{
  "win_length": 400,
  "vocab_size": 56,
  "encoder_norm_position": "pre",
  "encoder_inner_norm": false,
  "text_encoder_inner_norm": false,
  "text_encoder_drop_path": 0.15,
  "beta2": 0.99
}
Rows from block 2 of the audio encoder, named by matrix and row number. Rows with one number belong to one neuron. Each number is 500 + 50 x the weight over its row's rms, rounded and kept within 0 to 999. All counts start at 0. Numbers have three digits each. After the name is the row's rms in percent of the matrix's.
# fc1: MLP up (encoder.blocks.2.mlp.fc1.weight, 768x256), inputs 0-127
# fc2: MLP down (encoder.blocks.2.mlp.fc2.weight, 256x768, transposed), outputs 0-127
fc1.684 090:402496523536501547497484477561552438435470508471490477543532484508561341582483561486466458518574507444499487487541545471572544606641520430460516586554404559483500478395503509575569527382466500530540531562532454511440473483546568554490476568531556440444530486485447514503494568414457517522381509564536555448486473469447478445524489517443485503525475425472520466423476499451618539506511
fc2.684 101:531472533489564579538465420535505535492476502427586431473531558495506448492468456539541483489465555502494485645562490529535500462454568573507508525541498483511494460471519503483500417505544473511578563516521423386468463482537570504541415480535482498530524491498545510474508437545546526391472607540561481538465548609485402545554478510522478516560546527509508530527622480478567484386544
fc1.685 092:548536548586514411582555455551603422495482499492537463523490522594550444536573507552540483509427481510445427500538556482532529553426523455530438529499482448536538493538506404488439477441572512527615519533558502551493452454590477408484424438609502538448474564421509521502429428525574563526490607546503447460466472547505431590484524524554551443457432422512548500491490462505580541376445
fc2.685 099:480402536562538503525378495563501418478601542469509532501430462457528504494559453426578477532489461548422539532518507371451456545498548472500475369505501511558493592472399553543521511614488536475402441424462597533503407479478560524462482521502500468526464454563527489588571578563423611528530407590584541543562487451456576550505459438412482477446433422468433456511540499462523502507550
fc1.686 118:392439550525484439566441497502560459590488382521480536457445520450546562473439473451450489514468482507525529492528445508451651446434475479449458491516441504488582541549448496479563491531529497527419426523527405503473536511455447509437470516508494608400537514551474452460593464468419480529572501370519583506441566462465520516513472587433485483521529560445597443495480534482511497490444
fc2.686 101:548514349473463484477495507539548419482356393456437458425588590427358546416517528492500514540469559563553604518582477520475489569553452549386479419396515463615527550572535468559446542448492563545520486533482498468517503585407562475521480536533521507575532575512534509437507521427463535475502468549479515527605449474514570453480519504489512499540516541431454503528437521487477527479590
fc1.687 099:479466628491504561530519485450544540551570516446490545472501436384570507664516518505527506544567539439474538517489477481342502504504494556535495481555475545478500547482459417524514540494512478530429546546519501523412575469679466501492581525447501476545502475450508472499504418445584413489494544481503512569563446473519407532486551567387505495415447562486635509494489467535536425416531
fc2.687 089:536501516531507434500546442525410537513511561436459454496342520550513553487534506450493462468441555573543495410443458466516600536571550451497603485536463560551503504407570439479530557459450505519491496510450463537493465557558508534340507523476457465531547423572559501486523545558446525505456574479452620570476558481645492513534554461549598456427519573514488494419581468473515502580474
fc1.688 103:527554506469482473436442452469491450462484420378434481493489546529542568458553522513513462522528496477493518539460556465551480468552529531464485521516581501453499564564560469464523527476480503512438487450490469404463558559554374489476449568530541566525481469492539461487580487579491458477472445475522500530455463548543520470500468519436601530584540451578525489358386475543515509450519
fc2.688 099:502494537456513524435552474542517517455457488570364523486529542459465455447605477482442513513547517481462568428503449476488440492545505467482424525477558531476496479440508610491474531438520595455477440513412479533458587495521474536490527399388474508487487529562486478541546521350515594553432578534451496514534477533525527433532471537529545520544597592496440465541633432504548483449522
fc1.689 126:523442530444468546532514480592487387598489412522411496466524586410459514499529501447454530507555455396589542477482437464540531523500450445488438505489528524473451618463524536569599534460526435541471534475478424612477581476508490528537528517470442571542460556529487417560545463490455511548516435522502540507510539443576436480531490487544484486603610501597402608501438506574543475398430
fc2.689 120:489546399485515528476489541583475427594486484530532480486540467538504548450547555483422452454488503487515522472512452449525474469504495462526457510397474591541569548619510579525504440449608516543525533547453497539573516501454437506573491461563502509478526592664471510474452443525516476643542518508410478555439428514486525536411480325571539507579524474545541597470591508552467537516494
fc1.690 081:524473487477528414492531546446428523468543499449453519538591492584465594503425497522480486506451571571448422504474464485549533508532457432540490512409532522486614495456550610478513471511539441456451522486497521546445517493441513557505570401549515449512532516437425529599522553372497440462467452479649560522528489469442423611482488499508402501530511430524541457509511575485503515504522
fc2.690 089:592512476472425486478473494451475466437522447565467553479491526551484422555558596475447518445568518484492500533537519560484462487508497450520576522522571472488532477556402495483509483465634576518501432476508503469559454445472588464598448548537536498433558480399508533515448408408448470507454494506446539473447446453416537584498477463523525506501492506492523413445447476485515528524470
fc1.691 098:567564408503426557435512480584471521530523515504546567442493509490521436519455561498557544475409500483509508588460488498554425522513470471511574541445363611549489426554454474542570455472550414442462514543527485464500552561542567467505544504578527538466522478536472499401433424520402493558541454453531560575570560531496490548496506550409554578534420545538452521473570520511534519457462
fc2.691 097:517494481470586549493464571573535438520516428489473468496493425476424505594445452465455479511549500421504405518418499505471551512467538496555471429579566489549535514511533467533573573475518497569515561479462580607482633531454545629513457407465563496481552544527459534604550540531558450519493449523496485549488482469516475557546453361528584461530504552495591426457486406538543442555510
fc1.692 124:527481559487505506408457477390564445518546429522461515488482530493435576501567614398496508577458492518527523470481525471467426490445580536564593534524619536559584473490547452502473512451564508530486546457560410451432473465569480509451538422596490537608494495568509513486477479506594511460407603484441525535520579537584543504483513522489527508531460494583517488508557489574607460552528
fc2.692 125:521508454480517549559531504486467434422587523472430531492449544519448469485513511411536527488529562483525534587430482544443485557519475453547440622511477479481425507459494490539511473494519457459469389541471499461456565545472509528481528530484427499538494444598491517487557448435543497487593422494636496433412501341511465495487517448489551497532478421479474462518491519504569480476362
fc1.693 086:525492491459527435463547543368527530548496499550413485549508554459523519507461435563530567452423426557529502511481416376469416493514511517537434491504537431484399526470476410435412467428534505411440448509570615503533509418464578524548478475463489441465472483494443614432499464427471507524475553463477491517510562494481459460511526606488445506481601506452453534569400408527478454556547
fc2.693 092:521615465494498481492517441491478496585542558495556420482473486500450442474508603491531447460521454435541490537539545477415599463562528452515530461468534567544547503513537543555513589517514472537487492441464407575481488598524489346525520619556478470483535556526598486460420463506405488470480507527548483570503497558506475554514549461456483533477483469511543478454535541505540551411584
fc1.694 097:469520413459504453498509497437503540562406423485574502497514447458561409533498502478456437621398467513532493442480499514464479592529468561468408486522596506520376461454530445538488597516399500528550491445419459542597477487501546535489476480434470473507399498432641486429473580459548561545420552522548549545511527510549532541460434428544579593482552516504498537455444453618488492535519
fc2.694 087:502496583494513565487506472517555472574557532470602414518535489536333487438491501575515594487521450472418575526500444460526458463474504556531603451556440491528485547505540512523561449556535480539467530452499511512447571458402469571466539508502487510466443610417445527462413562540412483521479444539501503513492427546512450504489478509482490499484397466556549504500539495470476480449419
fc1.695 082:535485619503479484509555531504553521458488481495513504483424561479566500523634471562498468487556420503490523554575507509532511438479488436511499490478420470475426503430506550393533557523453455472521468467496508489421517486526447537544542420447457551488418474446586546438452440556514559458424376456474457558447429521551483544559595522422469564553485511512458424477572463552638498418541
fc2.695 086:472512519505444472456447557489485545560486583580414464387491438518457498507471449405513551422469514537508456419478612510495451509497525536498461520514479460451410507504597454447479501435502451477574509487502579490635588529453543437458483546479514551531486508545445416569489515507487482500512507445479470450527544507538503403474426489513458524470479520553532513564594543506437487535550
fc1.696 094:530454462590625501422470558592540496553516465448487434531467505538490582638397447463427507526534450527425507536486506504474492546401497487545459448483464513527565509448527453473556490541547489407447423565504505514463489472599505489607561474528525513437480448558524569517534481619442493576527453477533547560477591415442499475452506476473512465480490468449545485444479575573511480428491
fc2.696 095:457499578516393500543507479552483525495501447604473449510577418469497495413549495396498421501434469517522454446472530479542544476491538554522499564479529468505464508519504563518394442481498463593562556543537467508552470506484473509463483581394495431559555629463475417486400496444513458482455496554449470429536488534474443557459539419465488477514564489535444598451528503424468577507467
fc1.698 122:528547505518462494452476395510442551482516476484508489431506517480492486492566469500529548485428648475473520420415472536578464507524519600458403495514540528444542447512595511545499410437530474525515558440455552452468391542534517549488449470450524467548552467565545498461496589518505468433452454539544492405534501472493478457456538412556466530588493381525470500542475563524528471457493
fc2.698 111:537495557441501472404453548493479564499531539453558580439551430541535483468531580520492530493447540536459536533402485463498503431521517471565420557542530520512483535552545480504540481582458511546501519566490506524481452493476486634472412482414453476524468483562501507513462506520452451475616530540452516445501523502479566524504496567557557545446517541568514492549449453506498483510494
fc1.699 090:394517489437466487407496482487535565468468598505460535473521501423508542521623494476541512491501465467519378451576475493530499446464474481543496416527471501540461438439456626441586496560477460518515455478511414446589552502599465478544472550464499479480446468554467534463468543513534474520466492425449555492554513472526467511505506491528451509509616568476556543442545467470527595518479
fc2.699 099:530484498521514519493498526501459474484566508538448482488562452411560509544509518427366455424444391575579430573459507474518495623446495510560476531505503436527462519605524457526555541427473521478475651464447464373442552486513562506454582469568464588448606552436502530619464472489535522421501534533541367571512548489468509449509492609522428538577433453534519459528526485477513472395513
fc1.700 106:535510508509481572411377660431449553470486499562580475508529486487496468545474416360558450494480404486504452584510528518458510512463541556461450509519468519554501386493503465507511574543509547559551503490546474451506506497426446496455628473590509616518432448571584367502476394475510506508455558397539461479508508515549418526559593521488510511540566418543473555506416455549492577592506
fc2.700 117:444512528457464443633575398594492473554545569431470534520422497463506472562539499499537601511581525589484538518546469535489415600525475522426594413570373503386515483411475445489453495480494408375424500504467524505545605539557537580487524534458432496568644528514484522486551530586530589559495550545464520479487509480488459586443533449513539486467508421560472430456596410521431507467449
fc1.702 122:588558471514561453543608476461571464517496602489508456527434468614531644525499472506514445485512546452517460504418520440518523418511460522438479514503549513515521535406444595503439507537425497413571549503427480583506481531458627564511471542507460473482512505529551555467582474460551498506475541523528480490506477508480549495507501491484355495547529517542470460490382548416584485539415
fc2.702 110:485500495586552404528553501427502574547584437519512514508556408541584517512516490497528478440521474607423484562532555500524448464487544484443513501556527465556525455526536428487452489536518645500520611477523459553473495513565574531407467496431501503477525395418559447545575403511430503496464505587549587452506531572526529567520465515506497468572540450495514515495452487493515488500474
fc1.703 105:556372399441488501472558479422476558423471561529500528587514477434530484564539505538394472475550549459574510530544540528474402535424443503461414520419532485507534579557533405521583469465507576498464477544388566454554517442556509455497549498512456443501484496498463512517472584446537508449464513474481531482605520439450472426456597515491567494536592540523487597462510530484516517427391
fc2.703 103:533591564519482482459505515425434565577476528496496584516507610534520540471493439477564613418468504506495509494560525520633500557497545470499499570510555533451481557592533527463437490553647420528490533503608521510489422490511439479551497506549512528382428472531544413484452501553579504537546401505449506544499586605465493571549466408503517557442595391538516451585482520491539465608539
fc1.705 113:506419463499587492526480504529356488496629543452545539525552554475578555517511539523458568537463535512592452514421519590507579517541495457523457482533452522461411525509574545496521461462434547445469484569535470441435519483464584478444503594524497516437533459530506555539526495486473527516524574508576513509550505545567581481509555399575535545425415540503519459591543506401501485456607
fc2.705 105:514506537467492470518502553473471498507350539545448497518609562504454572528499497511531529396533523542582575537546594446521568443408488546461486468468541516536508538556447419446484462547511477440539529450535451523461452481492655501415559482544587559539548513557573519407455467440503433535511543529484577499482485465527532542586460570474424594498467520448460473545406556581583592517466
fc1.706 096:567505526433492363451525522510522448513559383474405546407505538538617511633522480494497557576440568465528588462506436524425410467446460438502531492479503482436529529457428470498520422460534546518470394594444514473460454504416500543587426532519555480548482552528443540523440448520490484491569453539639553463475483519455581543476526444561481478585565501554482508469468528485535507501542
fc2.706 095:484553454516465446459450509502508533411453467529367485527516480599488537454476499543507489468499491472529497437458455474594517393558402515491499453569513544527502457495503428480401463480404449461515528630482481445530544464556517466454515466471532504572494390471466572437474577543507431618508539493467532593364455509518400576498495494516533562516475542475506530553475373496420448556503
fc1.708 071:473461490396565481541462583466477545440610542517560495450537652530526490536496502473565604500513428463435486459448474391505557547528432432458579612449534489479431542515542493518618624481509493468490526532527552456494530496568530461429564467386443571517553552563479532395459533490499443456420489462472428510563472442528412560492471554535542567459570475486535522400475507531463437432464
fc2.708 078:489498430489514516509494510461541475522478506570498539464577410475594465491489464462557526391447582507568514523446562418447477490481522578464546424502544458490404559475563431490396519524553507464499448516522428532374411559547607446440566477352532396562500542472454519406567528473406482495544486467590622581509529488545547511486494491464501572412537546532502454532504493469474548512523
fc1.709 101:595586476547503464457494505449548468480401426479373487525463490508493475576501435495508521576485522449538513489572537532546561566508465390508460394502474531492584483421435492546551525524570455522555508525431557394503468383472513553407465482513489485529494520509490606496512496538497465476449540474556555512452569424574482496504493456463576467483549528494574453437510556633525460410464
fc2.709 101:494503558455414413526514571547453480549585561494587442516556472400465601567521478570484507520512488487415529483472433509449590531567478572484527551435617515542438440548575502481458465427477453407486573449505490602471518565497521417475425470473500524501465556432540408507477421473504461550480571581529525433491539543506498501522511503572503468478500509585478499551505543495502536418430
fc1.710 092:516520625523486511551505489515459554525479479551494513521478521540489557534529490539505469454454508442507419412523426480459357482479567503496492500428458504519523346433476457587472521585561563506431462520438519490513498525497554549485588512494444506497539478424412476421510554544493525449481439520436566531537539553518531525450468510478527557452580507425499483561493532575531463471626
fc2.710 104:461536512541528541461518449451577464450468499474581511522484538493465501480590568448462546464523489460452614455560507551582563536519500490453505553499492497573572478551521462461490450527509516602530461489574506523564490415624514408559595471488414545403517587543479434526498464515534457424465539567441458511442556478509470549549493532530512402447462509536459477552573464448488483483484
fc1.711 127:553560450497500504466378487510457516507487522403484522438541467416526505494533459489427477559525479492503504447535533530499353558512521425481512492573453481417418459465488542490519426492619512470493507495474437477439492578523573478517566448540465497543514471530523548545430482584500468528524621403584548437547575570458546413490467504485540479469555506446482464473477484568506508545476
fc2.711 125:512465423541560577406491533416568468545573442438498524442503423466472425481441478489522473612493442570493478483520466681518458415459479471558511495469502498529486383379516474476454498425522508405504537417549585478518502496542524576461541487545494569475449607485498462455466481526512420515542531551439485530534495460550588439542395567505547406492443528521494440496448445493437570490486
fc1.712 118:501504499477502491468445469453519471434603485457530540515504480466441485481607537542517520513471520596563546566544450542537491531569578531477532553507507510550495526491512473435545613525510527578525422497448442427601558645520506518524526567471496517435457570459533472482598491476448506565509443464495483556514373466503644493488584536383508523526557511479486490440541449486476522491624
fc2.712 117:463445506548466484492432558498503501554564414510547414483529476528459537498528469573455466451456446526448490597495512552550458484503480478546548538486479490570490453550569542455548507600584442511577429459480480490565458575414425479440522458462471570417563549455514576601467455472387455549468487495452497552492467574571560491514447525525542438503426492422474500480508497448426461505565