config.yaml
model: "contrastive audio-text model"
dataset: "synthesized solo parts of chorales (CocoChorales)"
train_examples: 39062
gain_aug_db: 6
time_shift_ms: 50
n_mels: 64
hop_length: 320
input: "log_mel"
spec_augment: false
win_length: 400
tokenizer: "word"
vocab_size: 56
loss: "sigmoid"
embed_dim: 384
encoder_arch: "vit"
encoder_norm: "layernorm"
encoder_norm_position: "pre"
encoder_activation: "gelu"
encoder_mlp_ratio: 3
encoder_head_dim: 32
encoder_fused_qkv: false
encoder_bias: "none"
encoder_qk_norm: false
encoder_parallel_block: false
encoder_inner_norm: false
encoder_patch_size: [32, 4]
encoder_layers: 6
encoder_width: 256
encoder_positions: "learned"
encoder_pooling: "mean"
text_encoder_causal: true
text_encoder_width: 128
text_encoder_layers: 7
text_encoder_norm: "layernorm"
text_encoder_norm_position: "pre"
text_encoder_activation: "squared_relu"
text_encoder_mlp_ratio: 4
text_encoder_head_dim: 64
text_encoder_fused_qkv: true
text_encoder_bias: "all"
text_encoder_qk_norm: false
text_encoder_parallel_block: false
text_encoder_inner_norm: false
text_encoder_drop_path: 0.15
text_encoder_positions: "learned"
init: "torch_default"
residual_init: "zero_last"
optimizer: "soap"
beta2: 0.99
learning_rate: 0.0024
beta1: 0.9
shampoo_beta: 0.99
eps: 1e-08
precondition_frequency: 20
max_precond_dim: 1536
one_sided: false
adamw_lr_other_params: 0.0022
max_steps: 22800
batch_size: 256
epochs: 149.4
lr_schedule: "poly"
final_lr_fraction: 0.01
warmup_steps: 1140
weight_decay: 0.02
adamw_weight_decay_other_params: 0
Rows from block 3 of the audio encoder of a small contrastive audio-text model, named by matrix and row number. Rows with one number belong to one neuron. Each number is 500 + 50 x the weight over its row's rms, rounded and kept within 0 to 999. All counts start at 0. Numbers have three digits each.
After each neuron's rows are labels from the 100 clips, of 14848, where the neuron reaches its highest value: "top examples" is what is common among them. Only what is clearly more common there than usual is listed. The data: synthesized solo parts of chorales (CocoChorales). In brackets: how many of the 100.
# fc1: MLP up (encoder.blocks.3.mlp.fc1.weight, 768x256), inputs 0-85
# fc2: MLP down (encoder.blocks.3.mlp.fc2.weight, 256x768, transposed), outputs 0-85

fc1.382:509453379553497551539545386542389600481396534525426462526480473511560477501561461559507553503492519476480538431468421632491509505479479486513572493514476491451406557479440453492403493518508460528555439496469414558445536485454449636538445470473495533436482473
fc2.382:515496498494485390499464541517440452528458570524530507489516508507512494451521491523497478585469515494503540542473531484546506484547490480454543423539489506483468439457539502445585550482570460439527526445465507551518496451409405526532521538495380546536430452
top examples: note E3 (100); note B3 (52); note F#3 (41); tuba (40)

fc1.471:591510524522519473500461489552531553549515531443486586447450471603422597544495537572483501458490436471545480510465429496471491476487568541527502493499398480468496492406425584395402512438441416465502531454615573531466564496518491542428566502517439395542523567
fc2.471:541475416514402587556526468518498527477524455496411517418513531452433428502517512491415513499452488495520482460495397535587472500554429590425535485472544496471487528513474565541451529503333517479533429412449619524504512489511601394527527399500483555575479468
top examples: note B3 (93); clarinet (63); note E4 (51); viola (25)

fc1.259:547431516521490522525508530417441406557456544478452440520538508521448551543466520573503544541519560494601476467525454556539498476474450542522454492444474589513534446544510521463470462525483476421446567592482510418499590498491530580545439459449514497513516549
fc2.259:392518520499490538461518461688504399484471488483494425493478559521556511439550488476434550440506452551451591572446467472479473528556457441496403490550500479451534476448545521606508519472490478490468501452498544475477400479496493413492537503500559429439465496
top examples: note D#3 (52); bassoon (31); note A4 (26)

fc1.363:500442543496552428452473399579459443474484540546461553476499509503501530466467513538512435457555508445481462519508464413528502520489555427471452352563514380525438487491517446553571476573510427506553439521521476538519526406476480477389447462528552394517527433
fc2.363:496460470553453474568489481505424627494531538482486499505479527459543558527450458435460498485550506496542548409452507500471506433397439564541535506471426641460415461517469489506524468466501547554437528519396449525580572444505533520501568550387475499585507566
top examples: note D4 (51); note D#4 (38); violin (33); note E5 (29)

fc1.424:460505418602504493482544479534383536579505505562455520528510449517548493519613437465560524423527490443488447489525482528510521633452510469506540420566525476562391486555543476544452504529505530507534424521406492524588408478394535524533496524500551467447602539
fc2.424:512527580424510426495442478503626466562440468432545445508433501510497539507500476450472425526551514514556496470463466483409491398458460480447527511435486498481471486500494566501530458442404472563454551440504523412502623519491484565457473518452496530405454466
top examples: note E3 (95); note F#3 (66); cello (58); note B3 (49)

fc1.354:457569538479519468544436450537581496571515386417443541456561562553548586529483468439445492565523504546510509506545545507412481532465505451414486509500504506441496475565489504496503544523531587549506483538478450445490448534476462504458522448507444509489527705
fc2.354:551574423454560530494471469500532415441455527475476566469384496445579534461497498525465444518498484411477552482503460567448514584372487486435505445518542431527506569558459561546505541530464521496529490544485445481506491649459411479558467482482508505478495526
top examples: note D#3 (98); note A#3 (72); cello (51); note G#3 (44)

fc1.195:589472490490525492533536457512460452558503550498436556549567526474528467413577431470430536430504635503459522604573504537540479486477574482493525391452458471460572555372495476521496469471473468530426546393497488480494519503472450502462511422553496421526457461
fc2.195:376511495436534487410575497494439582521522453416581391499494452506524528536525559526458399478525488550495428506460468494453436425453476494558469455488491456483469515613480498506551553502386493615593564449507544505448513563569486472505458461449489490488477629
top examples: note D4 (50); trombone (41); cello (32); note B2 (25)

fc1.537:397630513465500499531524435549517512551551434458431541480470415478529472425424477410447545529543415454486534545437483489538419439446492542484545464512551507519534495613478518566423508501557517447431573578436436395477500536513471443494552627537456457510521523
fc2.537:521526459536564536469525452448439617459478519491445471512528541538545540506585504569556523560553546535613558503555508527462403535559580341438544473523479459540462388535389460514502528529473575384456457483464475500491547574448469477546568445466440511536485505
top examples: note D#3 (93); note G#3 (55); bassoon (50); note F3 (34)

fc1.165:498568528469508462500551586609545469511516501424491448529442540501501475505491483482515532436481519433500484478506453456447548550533557493414503428446529409455443509376565503483558577453575552522510502487518537520460447505443620496527539487472461634487476507
fc2.165:516493469579498444410430557490533548504578547513486469496423410412504550427536562560508451476453518604468499467537513584406492519509491510456563597512461573528498571535542425522494503452517495516613481557473505594505477540545494443491559446465438543482563540
top examples: note D4 (69); note E4 (54); note F4 (51); note A#4 (27)

fc1.183:513514632513479469475429496447482486591449511492525599572550476528507477596465447461526498439495403482377525504573496461492495474507508468497487506426477572552461404473501498422547502436417542555574523473464432474505480473519580470431420532471425568572582452
fc2.183:504474536524489583496567518538520407507447476481453617479491479474512501397490458502585438496454595516496440504551510531463494450464512491465499523500478478539426475480501508423523572493447399501521636458450462437485480434497480586507475548568482488477460536
top examples: saxophone (99); note F#4 (30)

fc1.723:544438534452477501495504508603470485597536530532501523590505519553446556502430479449531494518495506535443408529536519467464576494444479525447513421561452600495532520476531649471406476502538488578516570459492544533492474434508566509531523401607525493604519559
fc2.723:456462541620561530525515561414553471507465567529509476457515515515520508503516482506519500503577479437510547466498556471519467477500609475519554449500516400533479537510463429590556481459600470497536479498463449427402511555467358438441583473479494495372413443
top examples: note C#3 (44); note D5 (38); cello (26)

fc1.608:515445439543526628505405432474505533487649442464560517504510516529554636536434552542435497486465461501443508525537516472508437540462438432516517477471553474499530493543449578615496477457432395423493493590524546448465470439537490509502506453506496566485452471
fc2.608:432569471522446447524502566443478495453493492529538463515490444480459488492480438448529484495441525510476533564529460574488568476464465540529460531477506502532456612385472481485511533544531550558496373464469530495530497667522502401395476530585520546501506559
top examples: note B3 (97); note A#3 (55); tuba (42); bassoon (39)

fc1.38:487410526414462574552480439363530548579482494467531388486494527476489597492579445471524501503460470492460522547396492519498480486502420618453479485437550498478573477484454543504514591417432546470418508577468560412491484497510553411512541520505552463477449549
fc2.38:552563508476560457577521527555450494453472533550497558548490412547620436483483509508533532517595545510580496541533431491528512496486501476509564511363475497563503433448475516460551448518511492558461535466484530469451547512613457584571427475448379496569468419
top examples: note B3 (44); note C4 (33); note C#4 (31)

fc1.580:539466423428455554514468445541561472477585438465516418583480585449540496550558466457485534613500508514520536515430528481392425528469516536480472489441548564515522549584548489544424518438529550618435517568530537467617450566535591539458430468526408483549530472
fc2.580:534465499504528430506414458546475510503544486572478521454485495489452500462489411487479415468391470476542457471476539586537557576563522543499531540491476535449381500459477507582543453569531370522482514514521465500476527442527509613546556586558392497549484557
top examples: note C#3 (72); note G#3 (55); instrument: cello (36); note F#3 (30)

fc1.345:481543402484459501507480416580503486515520524481481511495458487546484484524525572516473466469518498493541484497605477568515508559408525585536537543565540517483401556463568507535400522513536468427462448477565567562491607456411432529513485611545532597562465551
fc2.345:565542512517604526545513515410502439389470581537492576541429494506514500453430453511570548501445533456531601471428480508470551374555554484534480487534478450500520513473507529550528505514460534589489477562455444533485452509578567575449564542468561484386515393
top examples: note E3 (83); bassoon (47); note B3 (41); note F#3 (38)

fc1.719:515491480470511453479392534523514482514488488574532466458454519503500583459636477519514480576459505608575456574539471536550470416471546526569401593476499496468496575541505532524570549544433523437582466561512539440499598612520500517456540539411469512535457559
fc2.719:501371581475469546553448592457499483560480498416511442465521466574505495439545538581487510509441501478491529536578466503527519473544485492514589435508517445532422450497536628541524550596530520533551441483476550485496417478458524472501535501451502550438430583
top examples: note D#3 (76); tuba (66); note A#3 (52); note G3 (30)

fc1.502:498538576495532534480539477624491518530512591480573521452486491526505571444593578451578546494554545520496508603482465488453468405540516452446513476523502591472550486486483360475440468413518527472535489543490537501475451468492452525513484551607526480571600393
fc2.502:478534481505520457516509545439458552415459509490509467528462528570566485574469419534490416520458504534439463375442405570421461450411542531517602505477500474512534503473569514618424422489518488601431520475477515442537402495598507367459575551507491489566421442
top examples: note D4 (91); note D#4 (74); note F4 (28)

fc1.319:531476441446538524520497556477531518551507584530548590523450491387551428434541664494471487510449509423525547435514491384435534490513502452464493412449552517542553494507566433506429547525511464521440485572511564538547456463510447607540552494377558443492565433
fc2.319:563494395525606459578546545515519469437522602468487583582496531570475421509467421547533510598479508479374430502561519524376611415499468476466483560489489521542504507508455595461553508449440460581483565572431453521520439540500423554439501534570447464527542513
top examples: note C#3 (95); note G#3 (44); tuba (38); note F#3 (33)

fc1.230:489520560508419477612529508552534422554587570480561527478501525532514440438511466498431614457456593507472473479497549558444500511464534552518544488500602498586484564536474431478544460460501477432516442486673437477468461449474425498448462536570554558450559485
fc2.230:527412523550585531393506521547480509499527501491404503437475558518465460534419559584551423531483544487541455595504461468507527540527457569583444441472505453512511453527544395565400453456544452509475561438361503556472501431511558449388494401492478510501471463
top examples: note D4 (59); note D#4 (34); note A#3 (31); cello (26)

fc1.61:520512586534445461539464408506392523527556555478387581472432576520547435476513411437528616505524470476452394494511498513495434495505486488421414490529495512509435444422445484554412441501520490572442417488558510546503482456399504520441492553502481597486502569
fc2.61:549554461451535543464526495490462520434377483479497395446440476543508546582522495474557554560464506455497477386482411515494542438404519503522473383511498528517510519396534539561509593420458439442525480497587498557443559468476549471536491542473529502402502399
top examples: note E3 (59); note C4 (39); note F#3 (38); note B3 (37)

fc1.409:568546564404437490475424554524521548465496458514530606543478594465509446573558416537442515464456566533495533544505472526493466448532533560513510496458533604570495509564454462474540536515520478469512467605544513490528487470487440548558576488469548452538492482
fc2.409:488469461547488485513486469379546530504559502470532409518482481575460521415547514596526399431573527420547483543573403521497561456431558552531435530542527504415532396542593460500517495312487507631518543488500443477553544473540455550447456531481549524601613525
top examples: note C#3 (32)

fc1.406:480448528486526495419421439508542516508615598479488457512484544571497505393404384509559563428500482593503503576524491567470397505486504555473537461523590520464552476472447585478546492414487526505456466564475440572421517492417600532490466506492528532562494471
fc2.406:499440488440540526538552518482507478484590415537491506437528505414453473455478492554493454485494431497397547445489510451506663509535460567570526496543464422497502392418561453531420490539469493524481482462540531479447495516541506476545523524478603489403539455
top examples: note B3 (96); note A3 (50); tuba (38)

fc1.701:431536526515468439412521463439579473446513467453401582509522480505530526446481555592519500490517522421513528513539561468498602524472584526502425512521417437522454524602437549532519492546487601480455643538518414451492505440533519470461446456503440466515559456
fc2.701:466431475526485519579542486482506551609491493450444577450470466523564483502518532455428602435512473475459524410439508533488473496417433461472480544497528553461565485536531647526415509540512530446538473400438497561477543497471471462560463481546541492508456474
top examples: note C#3 (78); note G#3 (47); tuba (41); note F#3 (27)

fc1.642:490481376413524518528504504499511505525489526480527498594522461604438483512453518566535585577529494443526570511523441568444506514517520499441517442490463513483479515520487415564581559382605596522532467467394564533476547512543519557516447492520498552437510515
fc2.642:518473505522602450465466537417423505530468453572364500518533580423442382434583422553470511562507493498549503529450538503464512485479610494520519476499457519481505551478482546446477500548431601532495520445513479533398449357503378561536518467526479564514556483
top examples: note E3 (100); note B3 (68); bassoon (40); note A3 (37)

fc1.155:433523540448519516495472485461486553551485425576488512517443491460516418528471537477491503449538382511527530570411544559538500483492449456464540446499521478569531618510418433406393495514509618537542469509501425450505429535455505491494556466584467527480441497
fc2.155:410618453484407468636441490593422509548495591485482502436446597463550506578540414489512449513522519512439513488619425482519549583538525489413496504467386514462434483437495450496486495536475430459457468445525562467458619566402513420537588503538443527571565523
top examples: note B3 (32); note G5 (27)

fc1.740:359490490475537444539471438562520447503455342471449459493498595466509514492502468458503500537530434443512543444589496510565548475462464592382560528499482518543566499533497446504559485565488405531465430489446478522505512599487475528444456517532471529499584576
fc2.740:424545463561453429583529528495545529550485470485533608469584425530492476550570528516502442449524546501571572506586470563551517514526468471532520532479431561464525551588551551564463519517468478527467566616469397468432492649402480455534537405487539546491425567
top examples: note D#3 (100); note A#3 (76); cello (40); note G#3 (33)

fc1.176:569383429401455559462487537409533548479631531427461555551473492470533459578504461515454466505524488439514473503505382419476425504477547489567520443405484522445555467589546541486505510392530480437441506465530402550524394494510498470515557440451485527461460584
fc2.176:458498491580535501534432531456434534401481445551531449477528578517579488449513461583558524485550464494555550501495501533472434476547561416577478455562499564567408537482381426465427476526517527599515452455511404500545509575612490556515461595443480498496544506
top examples: note C#3 (69); note G#3 (54); bassoon (44)